A small GAN, trained from scratch.
Model: 2.91M parameters, generator norm batchnorm, generator widths [32, 64, 128, 128], discriminator norm batchnorm, discriminator activation silu, discriminator depths [3, 6, 3].
Training: muon at rate 0.0083, 5500 steps.
Data: 72500 training examples, 4.9 epochs.
Rows from block 3 of the discriminator, named by matrix and row number. Rows with one number belong to one channel. Each number is 128 + 32 x the weight over its row's rms, rounded and kept within 0 to 255. All counts start at 0.
# convs0: first 3x3 conv, stride 2 (discriminator.blocks.3.convs.0.weight, 64x48x3x3), inputs 12-23, a 3x3 kernel for each
# convs1: second 3x3 conv (discriminator.blocks.3.convs.1.weight, 64x64x3x3, transposed), outputs 13-25, a 3x3 kernel for each
convs0.0 [125 142 102 151 157 118 205 194 126 107  93  81  98  91  93 108 100 107 122 106 123 117 143 120 128  98  70 158 133  88 134 133 109 150 182 159 108 113  89 128 148  74 149 119 135 112 134 118 166 116 114 124  92  67 101 128 105 140 181  91 121 193 147 113 115 102 133 163 128 130 105 184 136  93  88 116  87 158 111  97 128  98  87 100 115 126 142 121 101 156 114 154 153 139 174 153 115 145 121 129  83 125 103 134  80 122 108 116]
convs1.0 [117 127 124 129 165 142 142 138 181 122 106  67 141 157 116 159 138 144 132  38  14 141 117  82 162  91 128 121 131 131 137  93 126 121 109 116 172 166 154 174 105 185 153 151 135  73 134 109 126 116 105 130 139 147  91 165 106 134 114 106 129 144 111 154 122 147 143 150 101 149 123 147 114  95  65 136 149  78 115 173 114  78  59 107 115  61  43 146 122  88 143 172 133 181 162 147 129 147 151 140 114 161 151 105 132 169 118 155 118 112 143 107 107 115 115 112 139]
convs0.1 [109 129 108 112 127 110 119 111 105 118 140 110 147 169 121 126 162 128 112 100  88  86  90 117 118 103  66 122 113 144 111 136 119  91 124 125 145 198 134 135 127 118 147 188 105 123  85 106 110  92  75 145  86  83 120 153 110 178 133 129 137 135 137 115 143 137  56 133 109  86  98  66 107 152 141 105 136 141 106 131  86 121  93 142 145 127 150 179 150 153 133 149 159 139 124  91 114 153  98 108 160 170  92 105  94  95 104  91]
convs1.1 [140 123 158 160 137 113 121  73 103  98 130 138 125 101 116 125 135 136 163 201 176 152 199 167 130 181 132 111 157 203 153 144 176 120 115 120 123 112 149 106 101 126 138 149 147  91 160 120  75  84 115  82 118 166 118  78 129 120  74 137 103  54 143  67  64 138 120 116 125 122  95 162 117 134 117 128 111 119 113 106 112  98  95 136 119 110 140 143 147 182 159 124 121 115 114 123 106 145 153  70 117 122 110 109 135 111 135 106 130 171 138 176 161 118 154 156 136]
convs0.2 [115  97  92 109 124  88 111 127  57 123 137 142 116 125 128  94 136 106 142  96 114 185 125 161 122 102  79 182 138 104 170 163 113 165 147 123 131 121  86 158  96 119 155 108 120 113  82  75 112 105 101 113 130 111 120 197  81 113  83 105 160  81 104 143 134 176 144 175 168 109 129  71 139 114 130 121 132 138  95 113  76 192 157 156 149 125 133 110 130 101 143 108 196 131 109  90 112 149 122 102 114  81 120 128  95  48  59  76]
convs1.2 [103 102 147 147 162 197 132 153 131 147 120 103 128 135  83 105  93  58 167 173 191 143 170 201 144 145 127 110  85 143  86  84 113 134 125 144 138 123 121 111  90 103 155 160 130 105 169 158 111 172 120 185 127 150 156 132 175 168 130 150 127 123 145 133  89  97 129 110  99 154 117 118 159 158 143 180 175 117 130 168 109 135 120 128 150 172 114 177 195 141  68 161 125 116 122 111  87 144 138 154 141 142 171 116 147 128 143 164  87  97 124  79  70 116  80 138 152]
convs0.3 [ 89  86  76 108 157 134 101 136 100 100 119 152  99 137 125  97  98 111 122 131  94 122 135 117  93  75  90 148  95  68 165 215 101 169 171  94 109  93  97  69  95 139 131 133 141 115 102 112 127 113 135  83 143 130 135 139 119 193 198 133 174 107 126 157 119  85 159 137  66 141 160 122 142 128 164 133 127 160  90 125 100 106 104  72 193 160 106 103  88 111 138 161 110 102 168 105 111 178 157 166 202 184 124 140 109 134 114 112]
convs1.3 [ 96 133 112 105 135 140  76  88  87  67 102  86 103  99 100  60  94  91 174 105  62 137 129  46 159  97  95 128 112  79 135 123 116 132 126 100 169 148 175 159 160 154 164 132 152 117 101  99  98 156 115 115 167 186 124 103 117 142 148 118 140 158 163 128 203 172 174 214 169 183 208 175 150 135 142 126 114 125 174 136 129  73 159 173 153 171 152 160 178 190 140 113 123 130 111 133 116 126 142 108 117 110 110 104 120 119 131 125 101 126 106 102 115 141 129 135 132]
convs0.4 [164 168 124 150 106 115 172 108 114 131 156 136 114 115 126 101  96  71 136 143 164 178 191  93 190 187 150 151 141 165 129 104  67 135 121 114 129 113  88 129  77  71  89 108 104  96 126 171  90 164 197 156 174 203  80 149 163  64 134 107  33 120  55 156 133  95  75 103  96  92  67  75 165 105 118 143 105 141  93 134 176 126 122  89  81  66  50  93 123  76 108 110 131 103 115 140 135 109 116  94  94  98  90  99  90 118 146 125]
convs1.4 [141 183 146 151 140  87 124 147 113  98 135 130  85 131 132 101 149 150 151 158 175 115 138 125 184 211 191 164 158 119 117 139  79 142 139 115  98  84 122 106  88 110  76 111 125  93 128 152 118 194 183  49 120 119  72 111 100  99 106  77 101  89 102 117 116 108 131 123 133 119 102  96 123 140 158  83 132  89 135 124 142 139 146 193 175 174 102 190 164 126 104 139 143 120 123 137 150 148 151 136 127 115  99 115  96 104 151 100 143 148 113 144 139 123 108 129 123]
convs0.5 [120 129 133 123 144 141 152 151 152  79  88  80 101 133 159 112 129 127 136 202 171 121 115 125 134 136 130 138 142 100 144 129  69 104 114  79 114 119 115 132 145 109  84  78  67 176 166 130 106 125 100 114 103 101 139 130 225  94 124 247 103  75 186 178 140 116 164 142  97 157 104  83 102 102 146  86 128 118 101 108 123 128 152 133 118  70 111  81  85 104 137 143 134 162 171 168 118 113 121 107 128 165 103 117 109  91  93  58]
convs1.5 [ 95 104 122 117 127 146 107 107 120 105  77 137 127 133 119 148 117 141 147 134 141 135 141 167 101 138 112 110 100 127 105  93 120 158 154 158 165 170 194 166 182 219 188 197 233 105 155 118 108 126 123 123 146 146  99 122 108 134 155 169 161 173 153 158 168 160 143 178 152 156 157 156 129 138 117 150 148 142 177 140 147  78 106 123  86 116 126 113 132 150 114 133 111 125 142 147 131 150 104 123 128 156 124 114 112 134 136 103 113 110 103 128 142 137 112 103 112]
convs0.6 [129 113 132  88 107  97 117 132 131 138 148 139 132 156 126 117 126 129 137 118  25 122 143 154  94 127 115 132 170 201 113 187 179  84  96  79 187 255 161 200 240 153 255 176 109 124 119 119 126 127 152 164 124 158 103 100  55 206 118  89 217 142 162  74 132 153  88  68 107 101  79 113 132 139 149 137 117 134 151 117 150 187 144 108 119 138 150 142 134 164 102 131 110  99  77  82 135 116 115 135 114 151 140 134 121 142 129 146]
convs1.6 [167 136 129 147 145 115 153 141 143 148 132 158 146 141 132 141 116 167  45 101 107 168 182 165 149 128 169 111 107 101 113 103 118 130 152 155 185 157 162 134  87 112 172 101  93 136 160 148 127 139 151 123 116 160  97 181 146 116 111 149 115 140 147 128 127  98 137 133 174 128 133  90 127  95 151 134 127 132  89 145 113 180 166 133 149 192 153 142 183 171 148 135 103 102 127 142  70 143 111 103 126  95 113 104 132 127  89  79  78 106 145 169 147 199 141 160 130]
convs0.7 [147 137 144 157 161 138 148 145 131 155 137 144 115  88  69 114  98  88 110  88  61 117 100  76 149 104 108 135 144 142  81 132 153  90 158 142 103  87  98  93 117 111  98  85 126 117 123 123  81  67 111 107  96 116 118 103 100  85 124 135 134  99 128 130 149  99 122 132 147  65 132 109 123 129 200 148 144 192 196 233 255 143 148 142 177 125 127 180 181 144 152 114 116 136 147 116 133 144 113 158 129  73 141 110 144 118 105 120]
convs1.7 [111 105 141 103 112 136 133 126 127 172 152 133 163 131 167 129 148 165 103 122  79 142 156 127 139 118 106 135 147 128  80 129 103 150 180 137 116 127 152 134 133 158 132 139 175 133 118 109 106 117 119 133 140  93 167 140 136 158 174 140 137 145 151 148 154 155 167 142 149 175 149 156 163 131  95 109 158  92 122 128 101 131 111  86 138 134 102  96 147 128 123  96 111 111 109 115  83 146 120 143 143 125 170 117 167 159 151 139  89  88 128  77  95 127  83 112 102]
convs0.8 [154 164 145 140 136 121 154 139 116 113 115 126  58  91 125  62  58 120 146 128  69 109 175 147 138 161 142 113  89 115 114 139 148 134 114 159 155  92 148 141 113  99 126  82 166  91 118 103 104 122  78 155 145 130  60  65 109  86 171 147  87 106 133 117 159 175 133 103 209 136  64  78 177 186 130 119 144  94 179 176 116 151 152 138 118 109 125  92  61  99  89  77  95 128 130 132 118 120  92 109 115 116 106 137 115 113 103 116]
convs1.8 [175 161 147 145 121 121 168 177 174 143 174 180 162 154 136 133 106 148 142 156 156 101 122  87  83 110 119 157 163 189 138 146 135 109  89 118 114 103 108 160 111 109 170 120 158 130 172 182 131 184 142 116 143 104  43  86 173  70 121 128  92  85  92 140 129 140 180 145 110 208 144 124 173 130 124 166 144  92 162 151 138 118 127 125  46  67  94  50  90  75 126 121 126 141 111 165 151 102 162 144 127 162 112 145 142  83 140 162 145 133 129 188 172 162 131 138 153]
convs0.9 [ 91 108 106  77 102 105  72 121  97 119 125 119 113 126 126 103 113 137  81  78  96 105  62  36 106  97 120 154 119 113 115 104  77 146 130 106 118 114  80 187 159 128 136 146 141 220 138 164 176 151 112 162 145 122  85 134  99 143 138  51 203 131  48  93  97  91 158 127 126 129 123 100 121 213 212 117 167 176  86 124 117 172 159 135 194 152 148 136  97  76  94 148 118 113  97  91  61  84 104 155 136 104 159 131 113 134 123 114]
convs1.9 [105 131 130 132 188 147 112 138 133 141 171 161 133 118  81 141 112  75 161 182 221 128  95 159 134 132 157 139 125 139 132 169 122  72 101 121 106  63  85 132  75 118 111 104 112 143  98 128  91 118 137 142 121 144 160 212 173 104 148 212 135 121 160 113 180 120 116 165 168 106  97 125  75 113 126 127 141 138 102 158 123 143 132 144 121 152 110 142 171 133 112 116 123  96 105  85  98  93 167 156 113 161 191 119 132 195 149 176 103 112 129  90 135 105 108 175 106]
convs0.10 [ 91  99 103  95 108 127 120 139 125 138 157 132 146 165 165 149 130 146 109 110 137 115  71 110 130 139 151  86 123  90 132 147  80 122 127  72 131 123 178 146 107 176 117 103  94 113  88  93 143 118 114 160 168 132 140 139 131 150 102 119 114 129 126 135 137 105 126  97 146 152 146 134 207  90  86 142 116  73 176  95 108  98  70   2  75  92  78 106 108 106  84  98 131 114 125 135 100 167 133  77  85 139  97 133 106 103 114 144]
convs1.10 [150 115 173 121 162 154 120  97 147 141 113 132 157 170 121 138 114 125 159 147 143 131 174 137 138 130 147 142 163 174  86 138 101 255 216 255 116  88 118 145 133 136 132 125 153 148 166 111 119 110 130 122 172 144 100  76 128  81  83 113 126  98 121 130 145  96 133 158 122 134 102 123 103  97 139 104 106 107  90 115 127 123 113 109 117 144 151 120 150 182 134 125 118 138 155 133 122 142 119 118 121 105 119 101 103 121 110 120 104 142 145 125 131 127 114 128  99]
convs0.11 [120 175 175  94 146 127 112 139 152 165 123 118 157 120 118 158 118 140  88  92 117 116 113 116 107 103 136  93  84  87 100 131 151 100 109 103 137 180 169  67 112 104 128 128 115 109  80  99 106 100 133 112 158 157 130 114 136 118 142 180 135 132 156 152 100 132 155  96 169 183 191 171 108  93 131 107  97 125 157 102 128 144 136 121 147 149  97 118 138 109 127 114 139  71 115 132 123 127 139 141 130 174 148 122 159 154 160 197]
convs1.11 [131 117 127 116 129 121 148 122  99 123 142 161 130 161 140 104 162 154 144 123 167 174 183 177 177 146 175 128 106 106 163 128 163 109 122 113  92 101 143 121 149 186 106 147 146 106 135  76 107 133 102  50 140  71 188 165 170 145 158 175 165 210 255 148 126 103 166 135 105 165 118 126  97 107 137 108  92 104 117 136 149 148 136 132 162 153 104 118 151  81 153 142 110 129 114 179  93 125 137 130 138 142 133 137 117  99 142  82 156 122 158 109 142 165  97 111 161]
convs0.12 [150 153 111 162 146 108 154 151 108  98  92  98  75  87  80  98 106  88 117  75  88 122  90 139 118 110 117 134 165 112 143 157 188 115 131 154 164  57 122  79  39 125 118  37 161 131 155 135 104 121 111 106 105 100  98  89 103 127  90 177 120 148 166 115 158 172 131 100 126 103 148 120 170 113 158 156  82  90 150  70  99 121 151 149 138 144 137 156 142 123 124 122  89 139  91  75 126  79 104 145  53  59 124  90  48 154  98 121]
convs1.12 [164 181 144 150 175 145 159 185 140 119 114 126 139  87 139 153  99 128 101 101  87 117 182 163 115 112  79  97 142 156  82 135 137 149 160 171 109 108 116 106 125 101 129 113 110 122  96  75 157 110  74 189 146 117  57 118  94  86 143  89  89 105  93 152 119 149 156 140 130 177 151 128 116 105 114 124 120 135 166 128 128  77  92  89  93  89 122 151 159 159 137 112 146 127 112 126 149 127 150  91 124 145 125 152 147  98 118 151 110 137 125 158 102 134 153 117 146]
convs0.13 [124 121  92 144 145 156 150 111 144 214 153 115 232 149 121 190 170 109  94  69 103 189 143 131 142  72 107 130 155 126 155 165 141 154 140 107 118 109 133 121 157 170 103 130 109 156 142 149 103 156 160  99 122 160 110  71 191  95 123 175 106 125 137 140 129 127 101 109  98 169  93 106 141  91 145 136  98 122 177 168 107 150  58 133 127 139 179  82  89 114 109 117 162 135 164 155 131 148 114 113 106  85 124 156  94  93 108  78]
convs1.13 [146 153 155 150 159 197 113 118  85 122  91 148  92  89 108 110 126 121 191 151 157 173 158 142 146 142 125  93 164 132 162 151 160 120 150 161 102 106 139 106 159 138 122 114 140 126 131 164  97 128 138 148 131 148 110 101 144 150 141 183 139  95 116 110  80  83 130 125  85 167  97 130  82  96 105  80  57  85 103 111 133 116 109 152  65  63  89 141  99 114 134 117 152 153 106 156 153  95 133 135 129 167 130 132 147 108 121 120 127 129 149 129 131 138 120 143 145]
convs0.14 [129 113 132 111 127 116 160 111 146  69  84 117  72  95  82  74 111 104 193 100 162 149 146  61 119 166  89 141 139 123 116 161 150 110 131 111 134 129 102 112 138 151 127 192 135 132 155 221 160 145 141 160 160 137 105  88 106 143  81 149 124 153 100 143 148 140  94 117 103 162 166 153 167 199 173 194 147 137  81 146 128 121 191 110 105 210 166 168 175 159 132 150 100 110 101 132 149 134 136 136 108 125 160  79 100 154 126 142]
convs1.14 [113 159 132  99  97  78 109 164 169  49  95 143 126 138 139 115 112  94 104 170 107  96 128 120 124 124 105 158 161 165 120 144  82  73  38  75 108 102  89 102 136 129  97 109 105 205  65 127 153 103 103 155  95 138  94 137 116  59 146 150  36  84  89 119 131  92 114 107 104 171 159  94 110 120 140 103 112 168 108  98 142 106 142 167 144 170 129 139 169 134 135 110 169 119 159 180  92 125 121 107 137 180 127 168 169 140 166 151 134 172  64 170  96 102 100 121 100]
convs0.15 [102 107 101  98 157 119 145 175 149 117 105 110 128 113 112 108 116 106 150 143 176 163 122  97 154 233 214 121  97  92 110  93  71 111 106  96 146 137 108  96 119  75  55 126  80 112  94 113 142  99 128 191 176 159 106 134  56 127  97 134 130 116  72  66 154 164  87 134 179 116 118 105 123 117  51  70 102  70 120 132 171  81 126 112 104 102  75 130 150 125 143  78  98 153 102 127 121 121 106  67 105  82 108 112  83  93 160 121]
convs1.15 [142 180 145 158 153 150 103 153 115  94  78 109  78 133 128 117 124 150 186 182 136 148 170 138 178 167 150 159 115 123  97 149  71 117 130 122 114 109 119 149 120 126 113 149 111  89 130 113  87 127 159 118 137 138  86  97  96  70  54  62  64  93  76 135 129 163 112 151 162 123 156 136 101 139  97  97 138 126 160 163 119  86 122 139  82 113 152 135  87 147 140 149 161 100 118 172 124 155 173 158 174 166 106 162 117  93 154 170  91  92 117 155 136 105 120 147 155]
convs0.16 [ 82 104 110  95  78  72  93  94 107 154 146 149 150 169 154 124 130 160  72 186 177 105 137 142  59 113 115 141 139 125 172 151 139 154 128 112 131 134 116 152  85 131 175 144 160 159  91 168 100 116 133 131 164 144 148 139 114 150 165 134 139 204 152 213 173 176 139  56 176 134  62  88 104 122 119 100  89  75 115 144 107 156  99  78 137 117  88  80  66 101 117 128  92 133 155 173 121 151 123  78 101  45 127 127 146 133 137 183]
convs1.16 [184  89 131 147  89  90 187 102 112 138 108  99 116 172 130 134 161 112 139 148 127 121 132 117 122 119 145 157  96 104 230 155 202  54  40  22 154 139 120 129 120 105 145 152 112 123  85 139 152 126 158  93 123 103 170 135 124 170 157 146 170 158 118 170 168 154 143 106 114 151 118  96 113 163 110 157 168 196 121 176 138 130 128 117 175 154 167 139 150 157 108 115 130 137 128 123 119 111 115 109 102  79 139 130 111 111 149  96 112 126  92 132 142 101 123 142 105]
convs0.17 [120 137 146  95 107 132 102 109 126 169 123 133 151  84  75 145  68  91 114 126 111 102 107 128 138 115 112 127 120 106 116  90 124 128 125 151 120 101  88 124  76  64 115  94  94 141 121  90 153  97  98 128 121  69 177 131 122 155 114 115 132  93  96 133 102 108 107  99  94  90  80  88 128  78 136 123 105 160 136  50 135 163 124 130 198 117 145 211 174 146 127 110 123 120 106 115 106  60 104  83  74  90  86  68 127 115 107 139]
convs1.17 [152 150 155 154 180 147 161 171 140 175 155 100 161 156 162 122 134 116 163 149 123 112 150 134 160 135 133 173 167 164  98 119  96  78 102  82  94 109 106 107 116 121 104 120  94 133 158 136 138 116 135 101  99 117 113 104  66 101 163  79  68 135 104 140 129  88 179 168 145 142 170 138 122  88 106 140  72  82 129 117  78 143 170 157 130 170 154 128 165 121 118 113 137 137 152 128 121  85 127 122 130 122 113 103 125 125 109 121  98  92 110  84  98 104  84  62 104]
convs0.18 [114  93 109 131 109 156 109 117 167 114  88  94  91  80  82 104  74  71  73  77 109 104 150 198 131 109 122 130  93 113 100 118  91 142 125 110  61  79  68 150 152 135 193 144 136 109 104 131 101 108 125 113 127 112 133 128 132 167 138 147 211 169 139  88 115 131 111 117 136 137 134 169 124  31  52 212 139 160 148  85  86 185 138 127 130 140 127 136 101 112 101 124 112 124 134 141 150 127 157  70 117  67 122 154  91 125 129 134]
convs1.18 [123 153 160 120 161 109 160 184 172  95 120 106 133 124 113 134 122 137 114 108 108 239 189 178 134 143 130 102 118 135  75 114  93 100  98 107 124 135 140 120 161 174 127 150 136 163 150 176 147 136 181 113 129 151  93 108 104 117 116  95 129 166 132 175 127 110 167 156 124 138 143 119 144 118 137  97  66  79 152 134 111  82  73  97 104  99 111 109 121 104 115 101 109 114 116 125 104  99 114 132  90 128 166 123 143 123 117 142  73 103 100 143 109 131 127 106 129]
convs0.19 [165 135 129 146 150 140 120 146 116 146 147 152 145 142 143 119 124 144 105  78  73  88 148 125 123 132  71 101 149 114 102 107 110 106 164 136 165 147 179 141 126 149 255 182 207 124 120 108 145 150 108 128 130 116  64 153  88  68 126  51  30 104  22  81 155 157 158 176  98 174 176 182  96 106  87 164 153 142 153 127 128 109 112 111 121  92 112 137 130 159 170 132 194 168 101 116 174 138 173 113 148 127 120 161 119  95 136 127]
convs1.19 [119 107  91 117 117  96  99 129  65 131 135 154 161 129 157 143 147 156 159 190 124 161 184 116 156 175  80 165 122 117 119  97 101 156 118 133 134 149 139 132 105 120  96 109  70 110 130 106 127 120 122 133 123 108 147 214 255 165 200 255 197 178 248 121 157 135 145 130 150 130 108 116 115 133 155  81 125 123 120 123 105 165 174 162 147 128 140 119 127 156 128  55 105 122 110 124  96 115 118  80  54  91  89  77 133 157 123 173 147 102 147 108 137 132 136 115 115]
convs0.20 [150 154 134 122 135 114 129 139 130 146 137 136 134 147 146 105 153 108  94  84  98 116 112 138 150 155 215 155 128 151 127 102 111 162 159 107 126 128 133 110 111 168  79 114 184 102 181 184 159 143 235 203 216 153 140 177 192 124  92 120 143  93 115 125  86 114 160 100 117 105  98  73 138 142 110 115 158  73  95  85  46 141 118 137 156 138 141 160 170 217 175 151 128 132 111 161 128 120 122  95  90 122  91 110  93  51  59  93]
convs1.20 [169 126 120 154 140 149 134 162 133  96 110  85 153 138  84 171 130 128 145 154 140 191 132 124 181 167 145 119 112 155 151 145 188  77 131 125 123 140 118 133 133 133 124 136 113 103 101 108  51 123  58  84 132 118  92 110 135 126 144 180 161 136 129 182 150 119 185 155 145 168 185 127 104 128  90 102 140 120  88 157 169 101 102  76 101  98 121 144 150 132 127 107 110 149 116 107 148 112 121 149 121 130 116 127 107 127 140 124 131  92  69  64  67  63  85  96 112]
convs0.21 [157 135 134 166 187 150 138 155 129 115 121  98 128 108 133 134 121 132 150 105 122 192 157 129 172 155 162 161 164 123 139 175 154  78  97 104 146 138 166 133 167 159  93 112  85  80  86 103  86 115 137 122 134 126 145 152 116 111  91 126  74  63 133 145 114  92 167 149  97 147 137 164 149 141 129 137 118 115 142 128 130 111 110  96 130 118 127 121 120 101 122  91  76 134  79  91 140 106 146 135 117 137 106 103 118  67 111  88]
convs1.21 [156 150 199 169 130 233 139 117 140 149 186 140 136 146 164 163 173 145 146 151 150 190 207 188 131 126 117 148 143 148 138 127 143 130 116 139 159 167 168 186 133 137 187 165 147  80 113 127  92  98 106 142  77 113  70 140 181 141 161 131 133 168 184 134 134 146 122 131 129 141 101  82 140 126  68 150 132  87 163 125  67  76 158 142 104 141 106 158 149 156 163 141 156 144 119 168 138 128 158  81 120 116 127  63 134 109 146 142 161 146 151 137 138 148 106 121 126]
convs0.22 [134 115 142 121 126 136  98 100 120 144 149 169 145 165 160 132 141 146  49  92 109  59  93  81 136 140  80 129 168 110 190 186 134 163 160 127 140 202 108 165 127  80  93 133  96 121 128 158 136 118 114 132 115 102 176 187 190 136  93  80  98  43   0 157 192 163 151 187 149 137 141 147 186 199 138 196 167 175 175 211 231  96  83  74 154 109  70 153 153 112  80 138 142 109 135 128  80 107 109 105  96 135 114 134 117 127 133 116]
convs1.22 [112 153 147 146 203 153 145 176 128 125 109 121 157 133 150 113  95  92 182 173 176 179 166 172 146 157 154 154 144 135 106 110 110 184 192 166 126 127  85 104 128 142 130 139 139 127 108 117 137 141 114 136 107 116 178 222 242 173 231 240 137 180 184 127 146 131 132 112 114 116 123 112 124 122 130  92 103 121  96 115 134 130 130 114 137 144  96 138 155 148 146 117 143 145 152 113 146  92 119 193 155 185 137 133 224 143 112 185 140 128 138 137 160 137 155 131 133]
convs0.23 [128 184 151 152 188 146 165 132 141 141 129 111 106 166 130 125 114  98 131 104 179 112 135 149 163  79 115 118 158 121 117  89 110 153 140 149 155 158 127 110  30  68 111 195 225 152 119 121 145 117 101 152 118 104 145 176 168  88  72 128  31 117 114 163 134 134 115 157 142 128 106 126  96 162  79 122 129  97 108 127  87  79 134 153 124 156 121 140 109 111 152 174 227 169 153 154 122  86  77 107 112 130 172 161 162 100  84  93]
convs1.23 [102 103 167 128 151 161 178 115 178 174 171 147 108 126 151 140 130  98 122 118 154 116 142 135 181 177 147 141 118 167  84 139 117  92  57  79 118 157 149 155 227 157 165 198 164 158 130 127 100  86  60 187 107 114 126 158 194  72 119 140 147  97 124 134 124 115 153 142 140 155  91 121 126 140 108 113  92 138 145  91 117 186 141 127 113 134  93 102 102  56 156 164 148 162 162 135 153 143 172 159  59 121  94  71 110 144  74 117 161  79 131 138 133 110 175 106 148]
convs0.24 [115 145 149 140 145 155 129  95 146 142 156 144 154 149 156 166 138 159 107 144 151 129  97 145 184 177 163 157 155 126 133  88 104 167 108 103 174 114 105 208 146  56  98 121 122 105  87  82 128  91 134 129 133 122 190 137  92 182 198 113 138 108  96 141 101 134 139 119 149  77  83 104 168  81  68 127  65 101 193 115  89  55  87 103  88  87 104  99  98  83  97 137 133 141 165 185 140 178 176 150  93  88 133 130 107 142 106 130]
convs1.24 [119 102 113  99 110  98  77  83  89 115 157 142 131 117 146 179 151 144  82  61  86  81  39  27 167 132 165  61 102 103 106 112 112  67 123 124 124 122 155 128 134 128 175 123 109 114 110 148 122  98 131 124 127 120 122 114 104  78  69  60  24  24  68 126 146  85 125 106 128 127 121 119 146 122 125 118 112 144 160 142 111 151 176 184 122 128 173 130 138 156 108 161 109 147 152 140 112 169 114 122 119 125 173 119 140 118 117 120 126  98 105 133 146  80 164 175 182]
convs0.25 [130 108 113 133 108  74 105  82  89 118 113 131 119 128 141 125 114 163 138  93 112 148 143 106 168 136 118 155 149 116 186 146 113 129 131 123 138 144 126 120 114  91 130 128 127  92 121  90  37  68  92  74  96 116  84 132  58 112 135 132 108  84  89  85  48  72  91 110 134 114 158 140 111  62 100 122  58  91 102  76 139 100 110  81 115 117 117 148 135 125 154 135 172 139 142 142 125 135 151 161 102 110 173  88  79 221 109 124]
convs1.25 [154 114 140 123 115 119  95  92 121 124 148 118 129  93 107 109  93  94 117 111  94 111 165 176 145 136 121 111 126 103 111 103 108 106 117 111  86 104 122 117 129 136 126 113 123  93 119 127 102 144 154  86  58 104  87  94 117 133 147 141 105 123 168 186 128 145 157 167 153 177 148 111 164 118 124 138 129  97 169 158 127 167 176 161 108 126 144 146 112 100 121 115  98 114 127  91 132  98  96 102 140 120 110 110 111 115  98 113 147 125 139 131 117 109 126 138 141]
convs0.26 [113 115 134 116 131 115  87 112  71 128 143 133 110 131 146 101  95 100 110 183 194  92 126 193  69 170 147 109 131 159 138 173 227 132 198 140 116 133 146 216  92 124 136 142 130 144  76 149 182 137  62 126 104 100  94 106 202 154 152 131 122 133  88 100 103 144 152  64  86 155  88  78 130  79  82  87  95 117 149 144 203 133 185 111 111  85 115 112  95 115 114 115 147 112  99 111 128 118  88  95 140 161 114 162 162  73 126 133]
convs1.26 [167 130 163 165 152 171 151 110 158 150 117 147 119  91 118 124  87  83 146 160 126 158 145 181 200 207 192 165 100 123 103  92  94  69  35  69 122 156 151  96 128 153 146 141 172  81  84  78 106 169 111 112 109  98 108  96 117 117 111 126 117 128  91 148 125 127  95 116 115 101  91 122 146 160 121 113 120 107  87 160 109 110 137 169 111 133 143  74  61 164 150 119 166 159  88 110  83 129  94 145 123 107 146 120 116 132  87  97 182 133 128 158 132 161 114 116 123]
convs0.27 [148 146 147 169 146 167 152 165 144 146 123  85 154 143 108 150 122 107 178 123 130 134  88 117 130 111 179 141 198 141 193 158 128 124 157 111  98  53  90 163 145 164 134  63 128 126  84 108 113  68 126 130  99 131 103 102 118 103 148 129 156 104  74 156 124 115 131  89 113 103  93 106 148  82  39 152 115  95 172 122 147 121 146  98 133 149 110 138 164 174 144 140 117 156 127 143 126 133 174  82 115  98  96  63  90 166 104 153]
convs1.27 [154 135 182  92 121 124 144 164 160 140 150 122 136 162 130 137 184 124  81  73  52 123 147  90 151  68 119 139 136 123 118  94 126 144 137 174  83 154 128 106  52 138 109 125 123  77  84 111 179 182 222  88 119 123  67  74  72 102 107 113 140 122  96 148 146 146 137 126  83 127 133  75 120  81 132  86 102 120  85 115  64 111 108 129 155 104  92 120 134 155 147 141 139 175 205 136 168 217 147 130 134 147 122 155 135 145 139  98 151 120  98 111  93 114  90 153 140]
convs0.28 [138 149 114 116 157 127 159 140 175 141 103  90 120 104  91 126 128 125 126  98  93 139 162 176 139 131 143 147 144 154 122 119 194 124 173 154 155 125 170  85 111 147 100 133 128  95 132  67 183 117 108 198 128 109 119 202 147 105 140 151 100 135  69 131  89  42  73  94  76 107 109  44 143  93  70 135 127 117 165 132 165 124 124 159  93 111 118  92 111 108 126 132 120 150 200 152 153 149 158  83 101  90 111  72 123 108 114  91]
convs1.28 [138 135 210 115 143 157 135 119 148 127 116 126 113  94 103 136 157 129  82  95 103 126 133 106 145 161 154 141 101  76 125  98  62  55  89  97 128 115 150 119 107 172  98  86 132 108 133 166 120 123 188  98  73 151 132 110  89 113  87  50  99  67  76 147  78 147 134 150 101 169 132 158 131 131 118 158 126 115 162 181 193 139 140 158 117 122 145 112 108 142 170 128 150  93 121 129  97 143 164 108  93 107 127 109 135 152 140 160  84 106 132 129 108 145 136 123  99]
convs0.29 [118 174 109 120 140 119 143 162 155 110 131 105 109 130  92 116  84  97 138 116 122  46  87 143  83  96 125 124 112 193 137 156 162 117 155 165  40  92  68 164 167 144 118  95  56 150 177 149 153 180 117  82 134 153  97  89 157 110 135  95 184 116 109  68 111 210 164 109 111 106 147  93  83 122  98 148 104 143 120 119 192 148 150 196 122  80 172  85  53 107  97 119 165 125 135 142 148 146 153 149 157 108 154  57  68 124 127 129]
convs1.29 [121 150 110 148 127 138 171 125 117 164 126 175 123 132 108 107 105 122 176 131 108 162 160 135 114 109  93 161 109 105 114 120  98 146 127 134 158 120 110 126 113  98 141 153 157 152 106 117 183 148 118 134 130 170  78 129 111 114 145 140  93 132  91 133 175 110 129 167 107 213 182 120 192 170 139 236 133 133 193 176 132  41  41  44 166  91  92 158 170 181 151 128 107 117 122 121 166 158 166  96 138 133 164 124 128 128 144 140 155 157 152 166 126 131 153 147  85]